From a checkpoint of a small image flow-matching model: trained on photos of arthropod specimens (BIOSCAN-5M).
Rows from block 7, named by matrix and row number. Rows with one number belong to one attention dimension. Each number is 500 + 50 x the weight over its row's rms, rounded and kept within 0 to 999. All counts start at 0. Numbers have three digits each. After the name is the row's rms in percent of the matrix's.
# v: attention value (model.blocks.7.attn.v.weight, 192x192), inputs 0-191
# proj: attention output (model.blocks.7.attn.proj.weight, 192x192, transposed), outputs 0-191
v.111 079:545453476487533515466494575511575573474436491410574542468462477527483533434512504549466537462493497436594479427378546420439443517526554563457446578492438554524483487543519442524433500534541520547526515594543395521498572456516512521453580469451517581487489433445529589523510556517517500444434546451463486483549555546560561452402563489402506437462490546466521502553532528469412448441533429441464517575413463493541501494533470467482455450546458470417560493500394587430486503524445466546474547522523614393494489453443506496517446504576389495519503591512431476596489486501502515386
proj.111 082:504552430588482519520456437544491444489575480523415466543479498508494502515526573491549495535509509501473595488513483506606520503510441471438522505535434414585445515499557547409498525517520464559468474448417610418448462525545483425489511600411551563510535421601586543442496527509584454516476447541574460500432417495497509496503563493565594499541497529565523467488492459513502612506558463450540505515596474367499546451476537522509508459496466571553429428511467449552486468454536556432469484445480408505541572583572425491486523517445512473473440358459429415522478520463557412511
v.112 093:595507551524389486514452548546416504550441476535501517495526522440454422529343471521547502548447520486424532470513512540538575446481505455470545454514551501492570474528471499426538472489425444466465519517539536555574479467422530495493496450469475455470553553607481425512452411535528396589474440454497522526435506547521437547476552537499424455495476404446440374568478575595493584484441479507467462510487444504380505491423483439450458474557565497568478571551522457465490576482594446471417568532601484488553553526503501513521513512473537534559635523472417461475513472473464428519
proj.112 104:446501490483517572530498529504558557469477482475483536476527394489590609519587524494473561424549468534499450450557441519525460453550546564533558485563493576484549628520571564528500483572447641492515513538502497427499546504546505501514463546525540546506462521460547520537569503540485579530531407472422459542529581470512432541462484486466441504452373576457513399473469481441501481520513562461451556519525600511572448550537460500585617475348500653395557530460432520509541555520477466476550511517472474602452449477476493429559455501486496543487487481540550543465532486508495569510
v.113 088:456462534541575530445490563449568521481558455468490530586476534548532514441438515579475455630462512507464547498507399483547520466586480509558477552500513508459438412447437452445550515500504446610550559651489411519512513508491544379506503507398550573526472491513446472405497506549581471484382491499508507476481459470483452442517451456488563382471508537520541474418436552563470466486377471463488491576513477394510598427547449561549444452527490489510491533565555534451507499479551468474490493536521469568571617504508439508501523472518530501406489543564515468495528536410550565555
proj.113 081:560455521498419541541468460488479382535466428544574494479499429489492534581528498461570538429607480468498511458484557546572510489492552441448535459566449498582550478538488608531521454480507517479419550373456608460504536565478523577539560509530581499521546538479486504546506570518419539498526501504504460617450595407438459528477538536499452555526495602445488432537559504498479571520624535507530544477513460584470501476480581442400572632557445456411454525411538529462467607542566514497503414498493448506455481439509482454506463456522475538523485531513491396501518488525479535556
v.114 094:507456488513531551505545437476490502428534505413466558564606447510492571429434472451479524524485523377485637457518449488523535448574412499567567420546477549454418497522507439485472531399521503486603496595455504519554566542544524488518554470479488455537416516456486554485536438481502453544430571457466536417434417549544437464456538535529500547488572452420486437523489538490535480482501505445617518511595470457500464484459597486490498548522445492568455496561531469429540452386524535447566512529510499516556549447560513593426436544579568559513498483502481436557495495366472468564
proj.114 095:518509493478464546562480544560463514551506594548493423494460499524502460474576444475515512423471508513463495484477453472472581518434571461414523541512560536463535418561518556472475360555489386480382490406456518541536474431510435490368467455502549588511433621405505486489477530495504547509568465478471374596449616423462477499499552489504580472468454556598517480462490532550481614475492438524452545507484473465505559498461487450471497528552521530516454570471515465449493549630454460511490513531491469526480498444497497384460415476426481473513500481505465516525589506558605560560
v.115 088:524449565562429508543489627496444537474494445450542487480625441521637545470537513511533490471520497385481600412558518490530490451536490512527420492510458390421380547541491472493473479446517539456494515547440469540512456514557451395487495556458487577583450503484482503441465463500501411536511464524500522505555456530506479508479431546415442441481529504510567460506533529548477545604504487500461466562493514395502542539400495545552496428559441512530452454576481590468582478489519463576515406451512360545439478498481468484415455478397416560558484566518494454541469531470568503489
proj.115 084:511457484465480517532429433521419478529517472541464517510363595397434500562510449478474421477448489501448450474397461445488539492550547463546566492644508513567459469536542512472438514481494547432542533524486582523426545397505503513468498427564506518507551567516429450530564604522510602477571495511452474483472596509471468525504569489541589585528513527513501490507516467526471449409521458463520486481522463513603445452479523476468482582540483496541518555481485404519513565576524567459439462391489545572548507451527525502521415474609608498503542489458508421460442477601449622540
v.116 099:478468535431609423475558534604543519499530511594458489441502471423446406577620452511501497579467512463548445485415482494433523466432574550467558427489559507501561553493481561554603447530444491574421518480565539559438463497506475478415446492523557407441511579476485561433492454551473595522495484497560542522388459571500513506494467466536454446518510500498523621483462502471499516556465536558527581454526481527499458466479493435486522492355459628386468428442482487547516479509518544472468559494534591475476544521486528438444546404518595469522469546443472499531448521490487507536
proj.116 101:483471462452451566509511478488495510459379495490496554524567438585551628449480479469433492413514542464526529494497501540506374568516437425569451527462421553529488481531459471520528433451577550525500513506465384507530503511520598668494478527486471582496530489487573534520417503453554485365429535540491466562505521420542524456466505474513511470501540473497432547360467498472412403499506540500525491556394548462449440554474559571518527582532449441573568493477537513500519436488520546535534461507472509466506441509491511509513501602447485446461562525538438513550571372438553474529
v.117 091:491501504576520627560571484500500617558439508417514604517446476533507475460612431443563468544618497565546479477494526479497521546512512484463473415556478535535529498425509464530472387466505521542492485544509455485514613518434419494431505439461460460363544559477444501524466488446552452470441497480501539506529527523493592390490491620425480521531507550557450510409491443481626497477521432496467447453560501517548431511531472586565457495506457437435457379483475487446528539455543489545478502498507522416462469481570565510427418484582478499476458513544547534524431505551442460427
proj.117 094:525489453433442502515429546573521476552481496517510476409485458515453500444421533502413522499465477449540548550499582463421546517456482468472447530470534449477509501578388526521522508465481555463465393464535524535437413520452526436437575570485495556489450546527592505422480494525505544572548509388554472505468544571482453567508495401525499392488553500490432506445494480518474593447481600448495491602425510479504543586424425441448453528513628543529415535496532464479473519547475457498528591592563466520540552524506484477572487395519543541529475549474521493502543446388631424539
v.118 091:456474504486494521506494491534439507530432492519557456458391453554404506594558527499478528524524572432507496453469460504477503512507403426448536480444591583500516530498422534463469491496494466444578535511404479498464558520500557476586510539604474475589581423462535478499493458560487489466615555449508577492563502508544401526481387415485550570508496472494508479488503465440462547436565468535463538461455546482571575571512407521471479477575514455610407556542526574538480511454407497567604489495552502457559524419550489539484488525400476565595539552464478477447511385547488482410
proj.118 093:563581462416499449510513501556532490547565533513484489533563511446551503482510495452558477453398475481499370454458483504542528447470487535453536466557511535466601525492571476593588619588580555511481516527521498517547486513478505441554597492556471561475472533492474501559519502524461533490432454506488461442566476532480564494505464561580394494536570493455517511533558545495483498604538466502591482534527506432494474516503483449502532507353602550384491404478477405388434438463555482516448510518468416453416405526463532499459440527488579479431465497489454618460518525467448396516
v.119 082:560478473518543546549386508484461404508474492474517482485479500504502458493527530462446556489510530520545516399455492506433472446476489514500493481546554563440455432472529458504514434488492551527454421406476565517429431484511539504508502456517640494443449609497496460582505543452551459548468508513495515404517598473490506445551518389467470350477433579492510516483562355562482469479534465511514662587475546587540551494460487527475553556535539538468510505512534498499563462536615496474495597578558481509521430459652495506448497481489515434592468568427511482569532503445463475508
proj.119 088:488462483476465537557451534519561608444415474566435482631536540525512564524510492593540505528554455443511572567544530491542423438478567526556593511515489495519527473570406553547576466485560555521452491502558540494486486493417462463469492559517555586543428488512520534401443437463437546527448437409382473623476526491483495555503526490544455456419555519486483513454478523546445529457464513513510478490524475475525456458499482545542447463492480582494427518462506546463400522464530457450548522403449509498558510503550543497470509481442598525504564441553466376501513527438704554473
v.120 093:578465433439519538523493499564507487483504458534504418480545490529508568453607572509568488508482545454501511449421545473566610537526462489485486502513529492469502501548444496478500539501544530479466511499355398522517515507511527439493483497552358522486573559411468542474509517584451425480515470581568568532443609524468504489528580491463516608524467480542529445490542420433495507477441505504541407547463570628433472539477578462483494505501582542492498487613529550465513454482457526452326510513511439529453407430561560502472484480428444415550480526512498516515536399475533593554
proj.120 098:556476527556512494535563503585490521407548544401497549553490484439521463616474436464478487464456494527597458482518436534483508420464504476527491446435567538524537513525477551478489481518459536468643497494548542423428455586489456514471482492442501541521417580531612525568515466408432499461489544476467544465527535576572548461542451547474482515419480553475504590597476483587518532474524518614427490421618436475529499407510462514508555492366472490540530530448476503473578466485566451584597505512489604443603525457475475534449524459525509511540508488461445435531491587502465440558
v.121 088:441665466515494383502475534499482447468502504426573453464578532512477520520496475501459501503566537435498428499457546457512463423554439528583482444472546505513386535450522526493549605418502535464451486593413458594495506461472482451556462541466511468458413425511358503406579515423484524466535379502457515437504563502470504480503537542443562550494560516508463623536536470542507520556433492442547504373469430518496503467482409493387530528555506600530512487573542546484462529485440532461579560468567526493432458529487492518564499437527496485516478530504421532514449577523505522544
proj.121 085:487321493469515495439495525530433532534430484524473494517446557526623523538550499516511481453494561469478478574515489494521504613500496488487577494413457576444471534559459508453460466451566452518430404481538507454479512414461553622412541521473509559590506510450478521533517530539450497388453573563517431528498520458503526503577495428502423494521473492547585374455464570506572450475476452600512544537503573552560487523500593508529451535478415437562533567533580534470547441520490456536469416570481645490531574431539532453518495490457520509515443467444508433506473420474483538483
v.122 079:471544462433511504467413527361438455457440456580443473474409474529451498571371479511522477586544471515558503573558504517508511555489426544448482570557476455493561506503573500532540484575428506529492483436516500387567430425528583428471542486482543475535500499484527534488437483385481469560513471489448430580529449446453439461459507551455457517560454527518485579449451474579538553449480444545488530586435485476478556525612425461464567547448509469532544454467515411540468520491487477478503454481477507595546563551372472501549577505594491359524464424544500531511499519491445465540
proj.122 078:498549628546433513520515508474562565498456532404496533501526498532468516463514540650503549540495454496448588487555510437430325408578517430581562564501429483468478512482515482471515562466532489549499578555460513534497560504502490548598491527535507393496462452533432462548450533516489520577576488522473564447534487512482495561459537485585563572572503451460546476546479409477474490547551573550488463447519553516514526496498528524490460469570463584448545471495556606591505441513490591482565484528496468458496564553581479476479559450420497440504543584531454497562460537574562448378
v.123 092:461492646471519539534432492435547528562583464526519617539453442406469449569505547451536587431530515448512534537496472510524483499641472460598571564504507451442457484488445485523495523523454450542550517577490470522574539620456592508527489499516462483441424468420528463497556475432524544577567548538460548460533524552512518577442502464483465530477584532521519414554497496518443537541512496467432504501495491345552582468475489458465510574442464439466558444528560572555469482518449482513474509503496531523548445486409464559461465484403481570498561467459525500494471458499471677458
proj.123 088:507539452378557496501510481519449531559592567419475418429549571526499507439487474426529464524517519520388470452505591502412543507426436520448457500462495515502550482517600561542531475518482417497412515462435424497430538440554457476577594495499482398535437477538445558534434528554463558450490439534568435440475473511519496468478450565573544520567508509495508441457517580470469407562539486498580540424482415565543389489501539521534442493527560483480447423486536426414497548586477509515569522455487417528477550510530524436487517573476546515467439564470521583576534548603448462534
v.124 099:601461515483493455516436545434491547532442427543495617528485490508448502405536478452519613490499453526510532595516421569489500501559428526416438501510571473493501500473433539460541535543503524535530534492433340502571536498520491435523513519463587563576448516530471515349486484569547486473502446486478535510470536533466483529456442526478539471477445504540517555493451597473570538429483498644427506484444462526523499512510548497418469569441470523512516602555462487530434580515529513528520498406459378505531599494495449446528514501450406524498430502588448451472550479362542545505
proj.124 089:478541485463471528495520413576535495490533540444564433521536399503345570580461531520658459525516517480476473430440533527553438457503536460565490596461428482595621472548439470467479493479544458505563496442516487472533541498566556561521491504541522504528579468395538472581520480486516481505474497527474441523576468448569492538486518498585582544562478573470501494464439448518442447608544433462504500526456470454549448533498458501469592511565391489405488559400518530446517490481582511504401434542565491553561444449518475557463465542501492421513517483516399505529508493564440505584
v.125 095:493421427476513553449555539521494398523407519538530469541450489415525460550539482510453522519467545496571493491475618583584466529481540495540445529489514496473487399428480480480508420498572493535367421507606539448463501472514485465489570503515512538544471465464506543521460491529515614439493465470491472556521482457586517561525525511498450432521537411489559514556460541466475454534541438477528523459546695511471468528550505411421456494435448488532481514605506489569522586528503541457525433436450554477374498418636578517450491526526602546549472454461526532464533490508441556479
proj.125 098:510642563523549551533503534462537500499417434481430474443561524555398502471605506465396481459572441503532504466448438429403557600520499480437520498517503497547547608549540548502487587491616476506511565491426557498507551485462418503331498455554485416451505506489501437442517472524449408526483507489455490469460485528406451476453488511488505566573586487507534629532516466501479485510478579462532498573536503499447565528527473518526484475520487471467573417452475507469425477418630436536530544507434476505497506492444456473493477494450458465470506534499500385570399454466533445471
v.126 090:519554474409524501542485492515487542440549501524558609513457473514465500513526416436642422418501438444603449529497490477500492601571436539468547522489480431610483465659417525479496548531530463555409580477555545558559531536511460594557448499532417397466414536473483422536452461509469513498620474496529483509573515567443441448402463479414392492503546606488502487472542457533470478560526489573394451418505534536497449512505491493487563443504506573433471522520510501549502487462489502472526538500579565473529538506475451549449515489536540545479531469442494478449484496524496502387
proj.126 092:475493513468530467499489479550495539563527521439463463423498438493549458536525575447405588618487448522362573514472521454424473435448430529501405511517415489513507554457555525521409505485537432454511405494473417505456493504508527481397602537410470548457498386532494527520517480495480463433496559476509502502466458528567446454516458604501567505527503437452470477501526543446447531473533519513551409475408507485498396541473484494531472551476496465608635417454517459431507531456438526492608521527525463544495507530502481440644503521454465496410449546502471580583482482461513399516
v.127 087:461493528463497487549532560523563475482454520448461555504481425550579466457412495545619448559613500446481545398489582494451491406494498510532466442431512421485577517619486402459515504476498435503470525583519500599504573555469484508587478553416405473543411473485378486603491473549530515444595577482542499455550497564541531405576520476450513497480575570504513379466468495497490475501514505472427510475512507417508548572492517517575556493490482484458546471466507536464505589505506474503585532477406521423435580498518497499456484461521422593466502481511539559440416502481486538590
proj.127 108:528496445516451519469410444522480535509557434522469498449467526457525527524520519522419477481435458487433501561415463444496519437453460500424519502583457542508406546491541551495477496455511568520457451464483541492412484455528475475397569517528503599445557581556490461481537558581564518516496478456485517498439482515391463611392529513489448505539529470506502559549493524501474548517510501485643470565549502523536423476420585493522436501586550521592465518607459366475509467548559630448460487525560477595433406526494513438563421539486591544545528500537423521571514420507544475440
v.128 132:601538418561490527432476467504475548633424427495577505513519466452539487420523471490506368594428488438498525483575491506400602477522486510466548500591609498454460531481441552437518473544597484453560452556476524513537525547560435475543401487519451476544509516491490502453556521538461438427530387546554409495481530503494518548448494489510534471530543461377495545539518384491450481470508526488473538446491544512508515474571519495588504501526486502548479483464545448495492482596603430607554546516447455473522482492502547515499335502556449484488592509468491560420470504584452513514
proj.128 127:502485533608476553460556529508484488488521568467365378496410512493452500549587498490506582462612511551367447567567426518544495504539538503477490514592488553491550552487468536520505452440524565534603619521494507521489480502487462556539525616571485547538485508540435433466402435499517522445541516485541614532494465608524474471599483521505484548437455568508552524430602553466536516488499522524476484474525492518426457550430505520557471510434574461511425452466445583424514446493464632533577529500436557576461492463564454499444546454515509507471472511478522444572521437478511525474
v.129 115:447431423538531490540554537463500540445503565446529477476473365548530550580518397472482498401422496528545533630539413564442455398573539423507536457527452474483533494495509572443537535490516462427453553507548493484468448467586466477528562453535530472512442487425451441424506397492505414517572447536495457596511596417539452462516509596512589540481482470519531571505426471532438551496476436448440523461469524539575526563526545412449533600512529478457532492503513458497433520537548533446563435531497559507416550495540545598497417521480435447528492444445524535431515574470495491467
proj.129 125:509549511480450476473435543539522404514418438541565491534567526514551517405403551533554431503572528514510527316492533420596513501478504457496477557548494472603508460504430490491431508476516563502420502568526511544486490516451518487581481528401456433504495545496361477452538552441508434473539614462558554518533458500450501458469507410485436444527492476478469532480616513450491531451518520559477528512521446476506498535554621533550618458405546463566410531483479544408505408491444538424506544518487508537544489550487466462498553487526551496435524551556536427519523407505414540466
v.130 107:436420500527559455488495422437524529496385559491479449560479520508507483524486481595481549541458511487478477498489458490546470490502496536502498520456546493590488476522459493499537481410503462501526513582611381545504533576536519487484479618427578506408469516521587405538506449454555503436384545475562507441458451428451512528539572525501498508447502585534488490377452529548436542483483485428542516444494537564482427604363542517452463508515541511421574509498442614524465577533486538452521565542483526500432556484532503450629537516491445543483523496569477556577530615429543548447
proj.130 111:434497521428505553587455559451461466472594525469446478491475465433426502485505603562446484505498439531519551478441504549441563580427533418507420499534472463474540436536528461484485563534555567519391494422454518410495481499418476496463560479543472496550544495495529469490419509544498407442500533557411531496453469481530528476418475414554524536517440520505462509596542518503602463511472421527498439486552510433545579468564512531541498488491402462640490533511554400462551429601469443420599498479454531455482495462433563571461512558451534488543502574444540458469547480618415472553
v.131 118:468519549488456561552428423430450486504488468586602561486432537426637458490436475551486454529498438491492470488512514546554494560399498498404444380407497411419498539545500548553527492520490488541514472517507503527488566495507576573549473542545433612487443493428549430495556505479468572476449458560552487477512443493530475473522440479587466451521525515524491470515566514568649445495507597446452538559421616486434529465530545502492493483465483531541490578536492560460441490541532541475536566523488500480542515555598604498458527391439494444418527521582481559443527473559480479444
proj.131 116:493518449476514463440636625520644577531541527468390463498553459595431488494519478516409485448476580570594532516476532614516457468619482479514513542503530598495453383453535498493546464469471510504494539463492537514478429494541462486476578475466462490479583453581415462537478454561611466461521517485564538467568557535520571518495492496446490551534484559539450573486484438591496553488645427500474489497510463456497459570453442541547522481575513535548562493518542486439515476486528522480424430522548470458528488518434396496470452561467482519499553479428402456488426541475453496523
v.132 112:501424451488552591464459455418543511385407499608399530489495441549493534475462514476535501436504521509507519510528542453507477461496491504454583405487551466459503498487495525546509489359468546472550491441464460597494506508548523532393510510511598492477542458462469567566529525455590522509556498466534541494519495584403590492452511528493390610605487517554540479499503441534463455544551492432559440522613509443525511513529590380438523585546500458506524527456485517502601584491469531507507436537483491548417516496502506504422488523454396497561493455428618505598486544493457494440
proj.132 116:482499546510369359459504415451512490516474488382543465477577512485548427532485526461501483568497499511588510513545523587530488514546445415490498584545441462465495597508568503534527460547518571382470476606455484536451478512430508427594527552564517477487517497534444474401579472518438402519475503472513453550530482482540418501458503602432524432482511611466413557557406534469480502479462392587515624501418413511612517503432478508598573521466495486500532476557494489541509482446507429495513522523500547486516517560518557508480436441508576496496501515507481523514440479506506504596
v.133 117:460479562508568491510485468495491528532488517576572625563489484471422503428608484452496522409485369542511489572459443489529427516446453563422521490398458385487542428458366530456486519520498537452429513502470404526540547587519558522513481444525456516547453534495504550487564443549458525540475470449492455562535521444509616539551587506559509496510368488567556448443541506458518519548514491509493507493444449474515508502482561508451513543374462560514516517506471565563549593459511571598445577476465450594529454489505610485529479509466368509437543549465465478546529491534507499519
proj.133 113:508530470443541558472501504573538466380442437466548390466498508633628539477514509452461598566497539550569484530509526453513462575535489476495475478535561543507418547458527551591559537510454433544483481450520495511496446502456425489469509516460507546472501478349460498429520527471557464502461566516542538332481547490530467518433399467501470523501498490496473471562500510479535488426568527524522478536509515500429503500566520554626525476564504501490506482494527512415504403515492409447454424653441505490459535527560423478523508386420570498583453499454427472482479509499549506418
v.134 113:493567497449538470499557526548497511499459499494448447455460503458513490523550452516536483521505550477497536533474545460533496447536524485470560545456505507470483444554564496616507463559582542519618491505571495523550591486559436505561465490498513588444393502400509582573514389484515403435416553403557584421487475473523555531456497516503384487508494506530489592598521387502546562434413476493524534497520469410529396435479557577412496484450490513555483517481487471496497461629449443522427525575538403521587439575489470529491531495496496489522567520498492363508499473588447459486
proj.134 111:462523462549506536516434533496503416527476499451560573444613491525556440540514481522582521501426419516477401549531510561530482584510537442523409425488497539501464514373459538448416577521457485479416506499495599500445441448411417519473499542521538634493486552508418499544412517495457417542558520561488512558448494564476409527548525481498480566422520524474475418431511544535426536561542497576510472460573520499484608464460454459390417516561460497474523454515472468600483579502422534471564405516553507499491468479530514479404496461581497457460543529476482596508506538436554461502
v.135 124:482518430455515511559548452538564555533524510441493537590470574553451553595515452464475517566557594457494588481468541483587477467405489474528533371536462500467463426433486469530585521471534512549508509478472509439508452505601578452519550583451492561449516539487488525545482396491484494496476582499497439538549601465529521519514529593464491633476441555436480402556447505522552506551564471572511509550505489344468505530463451445436517455568457558521487524484472451413502535513475521476485408488516431515454470413466524478598513531551641479567442476530478505453537503429539514417
proj.135 121:466561501566448545575391585436397542434526577487506503480499510451568481471367532495441561489496422544557449464589475524489386436484499591505477546438491447510474494647490466403460463553510486501455506515519609601475549480492425603475543499509610478471466537616564512409495547489476465465563514536511571511524539483536442484444511469599495473509563548520494513471559513533522527534500511497514459486494533554534521499540565545464529532510466500471633489451531511484488504512562460522460524534539495478562433549576473533500525475476430416403544479535443490623467560501535464617
v.136 124:515477469475444658495450553481509517552509482504503442519419513529458518413419590495531537571420476454518492407504461534533531508540435458514491502406525498413418516527518467573561527490519375460460451539524521425558493494467522510599526456495567435495445472468578560489498467526537593483501551476534497496471477474541526555518539554470607513471511444407555514524545459483541460434550496527456569532450461521462545497581416441502576485426549406518461479532463494507559448406501502577591521492512539415448574457475532430574531417545490576561636508500411515532473576456461408511
proj.136 129:573569493483542457490632512472536485520485519528465479457540525456511474497487464497395550508591535450592514554569517526413478471484499522552467553539573451423555492580458531455425477472390557546567516451534438510432577509506557497429434458465429515516541448496382493478501482468466488527520481565493518477562513541460406371573500456529417482532515664505418486500446549524578501595442482482546480485552460513423529513466449514405525601542468501541528548461481522526502554600531471460490519494530450528611468561533473546507493583552572530478467487492616472563485426496468526423
v.137 113:464463565516459576508436512481418568533452498522466427533479418554460438528548452505476579473500548427438458535519523479420523516538507504417536446395497447517532528504430519494544597492591558479489534468511456483513551458497545478477467432597440493452520390493496474455483473490509490569446606461553524582479589478519541420588548559427594536527471521572431436511521505482533555558533496464456435458525497533470500531444552480517532622483521485533427421516504557544480422513482473519523524544420550516512519423636598535535362462458472599584524444523501437565579464489551515451
proj.137 118:450561514549499565449565495485528470377455486456432578517494517454564555492525636486525490532546509453550608491414446568602506575553487436538452603537526442519520444487511465499489507528392514527531534518496507506501505467455501499470478544457457509577484505560463503452497414518491454392501487539413484429512446425524399504449487477565516579444516473440451468432509444543496407427524520535578590431363492562477554476578513448495422459523465517443421519502539463480591545534516468469506471477533504542420466557418389505576566509528558464404524543479526467476515544455416470467
v.138 112:463476483526508463468537583562445378445462548445502523490498483543486486549659344486483535513530595533542490513494487510512543467543510478501461512515511484512511492525551504521488501467523587487428499397509422510440537492495491479484445480564454384468449505488597483516525493427492493502469560508377473526477412464499463446538612553403504490589548476461426558506514495424502525633506552452457595585491568511482454475524537605521481544494525545439403478430492535435509520453534445534489542516475557493454484459531459611503421429533464629541471538559417565580487469542488485497
proj.138 125:500517557478472541508538451545462633556486474485459557497563521517426487558494527403522488541471478470489526504480555459573541495486621532524546590492519477500513509592464464483507493534387439533428485547431483514611465572496632519569502556500466488531517537428344483499480492554514560467448484441456498452390516455555517595379511418556426470473484468420550472520473494556454502401568498452623540455523424634559552491518441477565485523533497468500477451444492529532469454461391556503521492504480533484492436462499524506449633475490544519466504580515556454482472484545497510466
v.139 118:530509598437518577523366478538445497486490488535533578457564414482457544431497465511456600566432507475516545398421573518516479443438481577523444409465506572545495426395450528527580482479544531483444622442487541453528485454503442470498525564518522491479415539459506456518503519515372532494477507515509495507482549590514434454511421516562476476622487527528479442474505578534438568579538515530519554497517437503497533393508530429558533431466454526462429426446506483531510487551489491514490589433532499510604459502421473567513534575564549592451530548432459507551447560523469451555
proj.139 120:495510441471559509456618463512403504465466484492494434564446543471497456584506561595603440481554423450474479494423519507435487512585506509527517475449492491454503563531592427543501394496420493517543475490515470595498539516518441541472492470456505461484560473577499550462538568473580496445549508435519482512494459518435532482496547556472584470466479536531597506588461507526578478495480502437567434475532559633428561524494472611395396493519548518472527484570519520557434586423476483550521408549495565494438575562559550564484538445457480448615494492531500560408506483419547508464
v.140 106:503531532479479483478455562614508472490509477478476446477542556424455528440528554473401471465531408541619444457594478488473501545515506522433535448508493555540490526483525463528486548548546599481436439569533533514444541473446421549548539459462511524631401519556537501439571492560472546536600539530509472572433484473529560633506570626512462430459453555529543460435514448543466489507532531464489399447569533535506415484477439493441465582514492514549461519527544546428508498349449480498508590441477511469592475428494556590517493557494566439526505519541486450512513482431423514555
proj.140 111:440502398461598539430526470422530502558559433532593446580408480477510505475502523533515593525534531471501471424507570556508506547490417477511447482567501443476554531478478569462501461483565507470558567487545541526541557494545535518487514536512401531406530561425469530432503533438575441447348535582471525484454528478481523428554512454451601640560531546475494519620477461536514446457499466544471491527524510536506589615467462539426496480557575478446480476445537467502438528570580531486504453516499460557398442523515540504503558420451340551517533519532472516506496507482517494440
v.141 120:542420413521508507554491626481486468450531398431525531501521573609486485466525528474549525544545402359461462470456582555462492454458559529550402619471451537601580544519537576498494515542580508483476553479650436512545504545515525452415457522471457471523478552425517522573523487492551466486533556505476500473518515542542546497519516497491582493518536549421552441510452532591559429526553519506506513490551501392510435532543401565473502531505507560504457501420501394533470401495461528477459542490530493496434433500381490525499541529561435464497513461485442498610559554514515517567
proj.141 127:512613516512415532432492427558478462434432488561491439516487377454503534515463436471513527553496529514508497509489452541487630542513508481579522472454489521410539442474392479458505482504488493572461454535411603528562549552558546572497527502558458449427525486561496473528500514396399553471486394523418522551522543483456310575447502588502504545550438476567508534512512473457452548453396547449551455434480582460492504481508592548485482566462487485484537489618438516486488496497514543514503503512506448487510512407579527483462469485392531427564459519555514517479432552558504480447
v.142 123:532503466537457500451456399429620528597477517473468514498529482523518532582463603493388480503430527528544534508503488445493490419522523551577564499435548499565545566490347446536594402435506552513609383624394506548491489424531397584478508520409533512541509456499516476646553517474446466484445514458520487421537551573490471476479517550495467493579503517482461491490480509498503493494493481507492485462475541518459488507471510458490564535562616577426570478517459477536461498510431504529510474399515491519468463468529494479509486549621498531533532510525468540521498529621493581587
proj.142 123:510545597383500507476476574538440448397531439532526506440479509432536586531546460511574511570523483516446499580524407455507527538505475503496443569560473530452490402507666451457469544457513494465493559434533539514493436526516507372523516511627490474373521443516449497460364532479495527466467482563467589480515451497532486474515508535473578523441533483473507534494490551494501496449457556429501451489503422472540484463397480568474529500373441459529499464474480552601577513434529447511554480482444513439530493563412546498526417482484454528424524487519543472524540458526520380598
v.143 115:537476415455401489518492505492465512440467488561494563467554489536490539519494517336544504513478474518536481503438501494437572542488475562524517569557516470398528554456596574509485449559564427472434583478517497548548426505566532470537570527531532423558448482370475494533503526487566524443371481481551582498474516429523573504448415493522408520480445488421511494522497467547508464499429527494476519563609491479496459572475495466469421498502551533552550480589493527482503600457466511446550525506579521489429509479478611445430473545529520439465467423416498547637387466564434506539
proj.143 117:582524582514507490549477529496431484567471497508511426572550542516530517480542461481526506556541499543498442536515449545451538400520522596484408425456467477568620436468495501568408414435428483579523396466423558428555445541446538534579412373558487486457499549552493464482481512539489464486571541475533548484468524502473514563474469596430513444582596546482394451456472523399431548491531370576513495497459478414504526550479546532466501537456482471495520537510482455580492501529515513498479546469482430497522546452522524609456553522480546493597430607488540459523552515425521517425
v.144 116:524439529546488461567532409495461445485543376533544543558470487562557407488580406517496553521497494491493568535404474572462485489551521510535530480587511424552481408584484562448488547461561528518565484425539531488539454485470530558580500466557579581514470417517477531504448476481561465495490396559487416497462478510456497421525466489446458481492511444449436476556572489565407496584571485481469466554567524498436575494551508501591496445506486501445558432493517555493590506552484479443538452473547540594459494421382426459494519413560500421494497389509531587488459594423459527527
proj.144 122:449558508471500468471471461535509584463419597462523465557505535473471532552455518432495443460444481538413398406544582474503518456501557561441532619453521426497435551360542446533527454559451503523470411592455499574469542497462531483431469515508451481538519493519504491474563513526469523523519554461500540558617614619624496473524476442454489522488520485516519512471518427495515479452477483493489555447457486468537527416508570532547464471474519512573426504525475498543397505537509545668514477511490563449590511509546493528454556599507457582479395549440454532458492448595539463519
v.145 133:502532466475518511410451519520540507461519521486594589549500489511432524480418434544473392504520561461426421567531530417489486461525506516459542499519505449447547463521485412477555420438460395564587405518585499518472533503483409570516540439544461482511417457522442494556488565562590517551521425477537451488466498608430411516470484556589452498540536529427572531541504530494500462530496476459551517430523559461566443424501469500577513540459477579523512563543476480559499479429548485446585536544473524508471495535525513496596485401432405541511482494506553602538548531479371530628
proj.145 130:506478562536529384565502466483538435570483533465432514511448495546525593466425513494470594424452435531540421490523491524486500489519444443531551462551461526427471385521466508616506520445531504503519529576529487474557501520465662480517492501562521544443577501448499511473508532477534532532404451517464595526487442568557556548534608414444487424521433476529426462525484530478576482469533461485408558478590491396571478560436461479474501469522562422553474481476571446412521538540421505455496488536469497506488512475483535479371443549578604464476470478563419470461407510540560454474
v.146 121:532547531446394554533542543524527519516474463526355484506484386529445449435519538476468512450440495539500538540578534480545412491529499485410507545460362482517509474439467488498489488518452448460513463486464504527450521488533463534447534485434442578510544426554471494473460549584537498495517560530501550497462412588555484512536570578483528583464482617501516477562564503334496485492589446467515496437522434458628563525485521500462525579552454438470537511521460543483530454450473370483534554483546483472571566474446469520584473514563423495529533519579495462421545586421418445536
proj.146 124:511485394479566519508465462425458422507516529521540478528472568541647523579501556473481557561610585530536483520502565483487538384516489473538483482573527461523446539590510481489450533539546455557564509553549492478523542477408538456527511545532509511439411505503532504533521426484350516463531359544461547505443510385551471468553493489490484476498554449467451488545413468551467456523492576417384408514544482556447519406444516513517466506540492474523422425448525471370467564520538585547464510513493513524526406528485468444482537432422530486463550445442478451499413468549488479446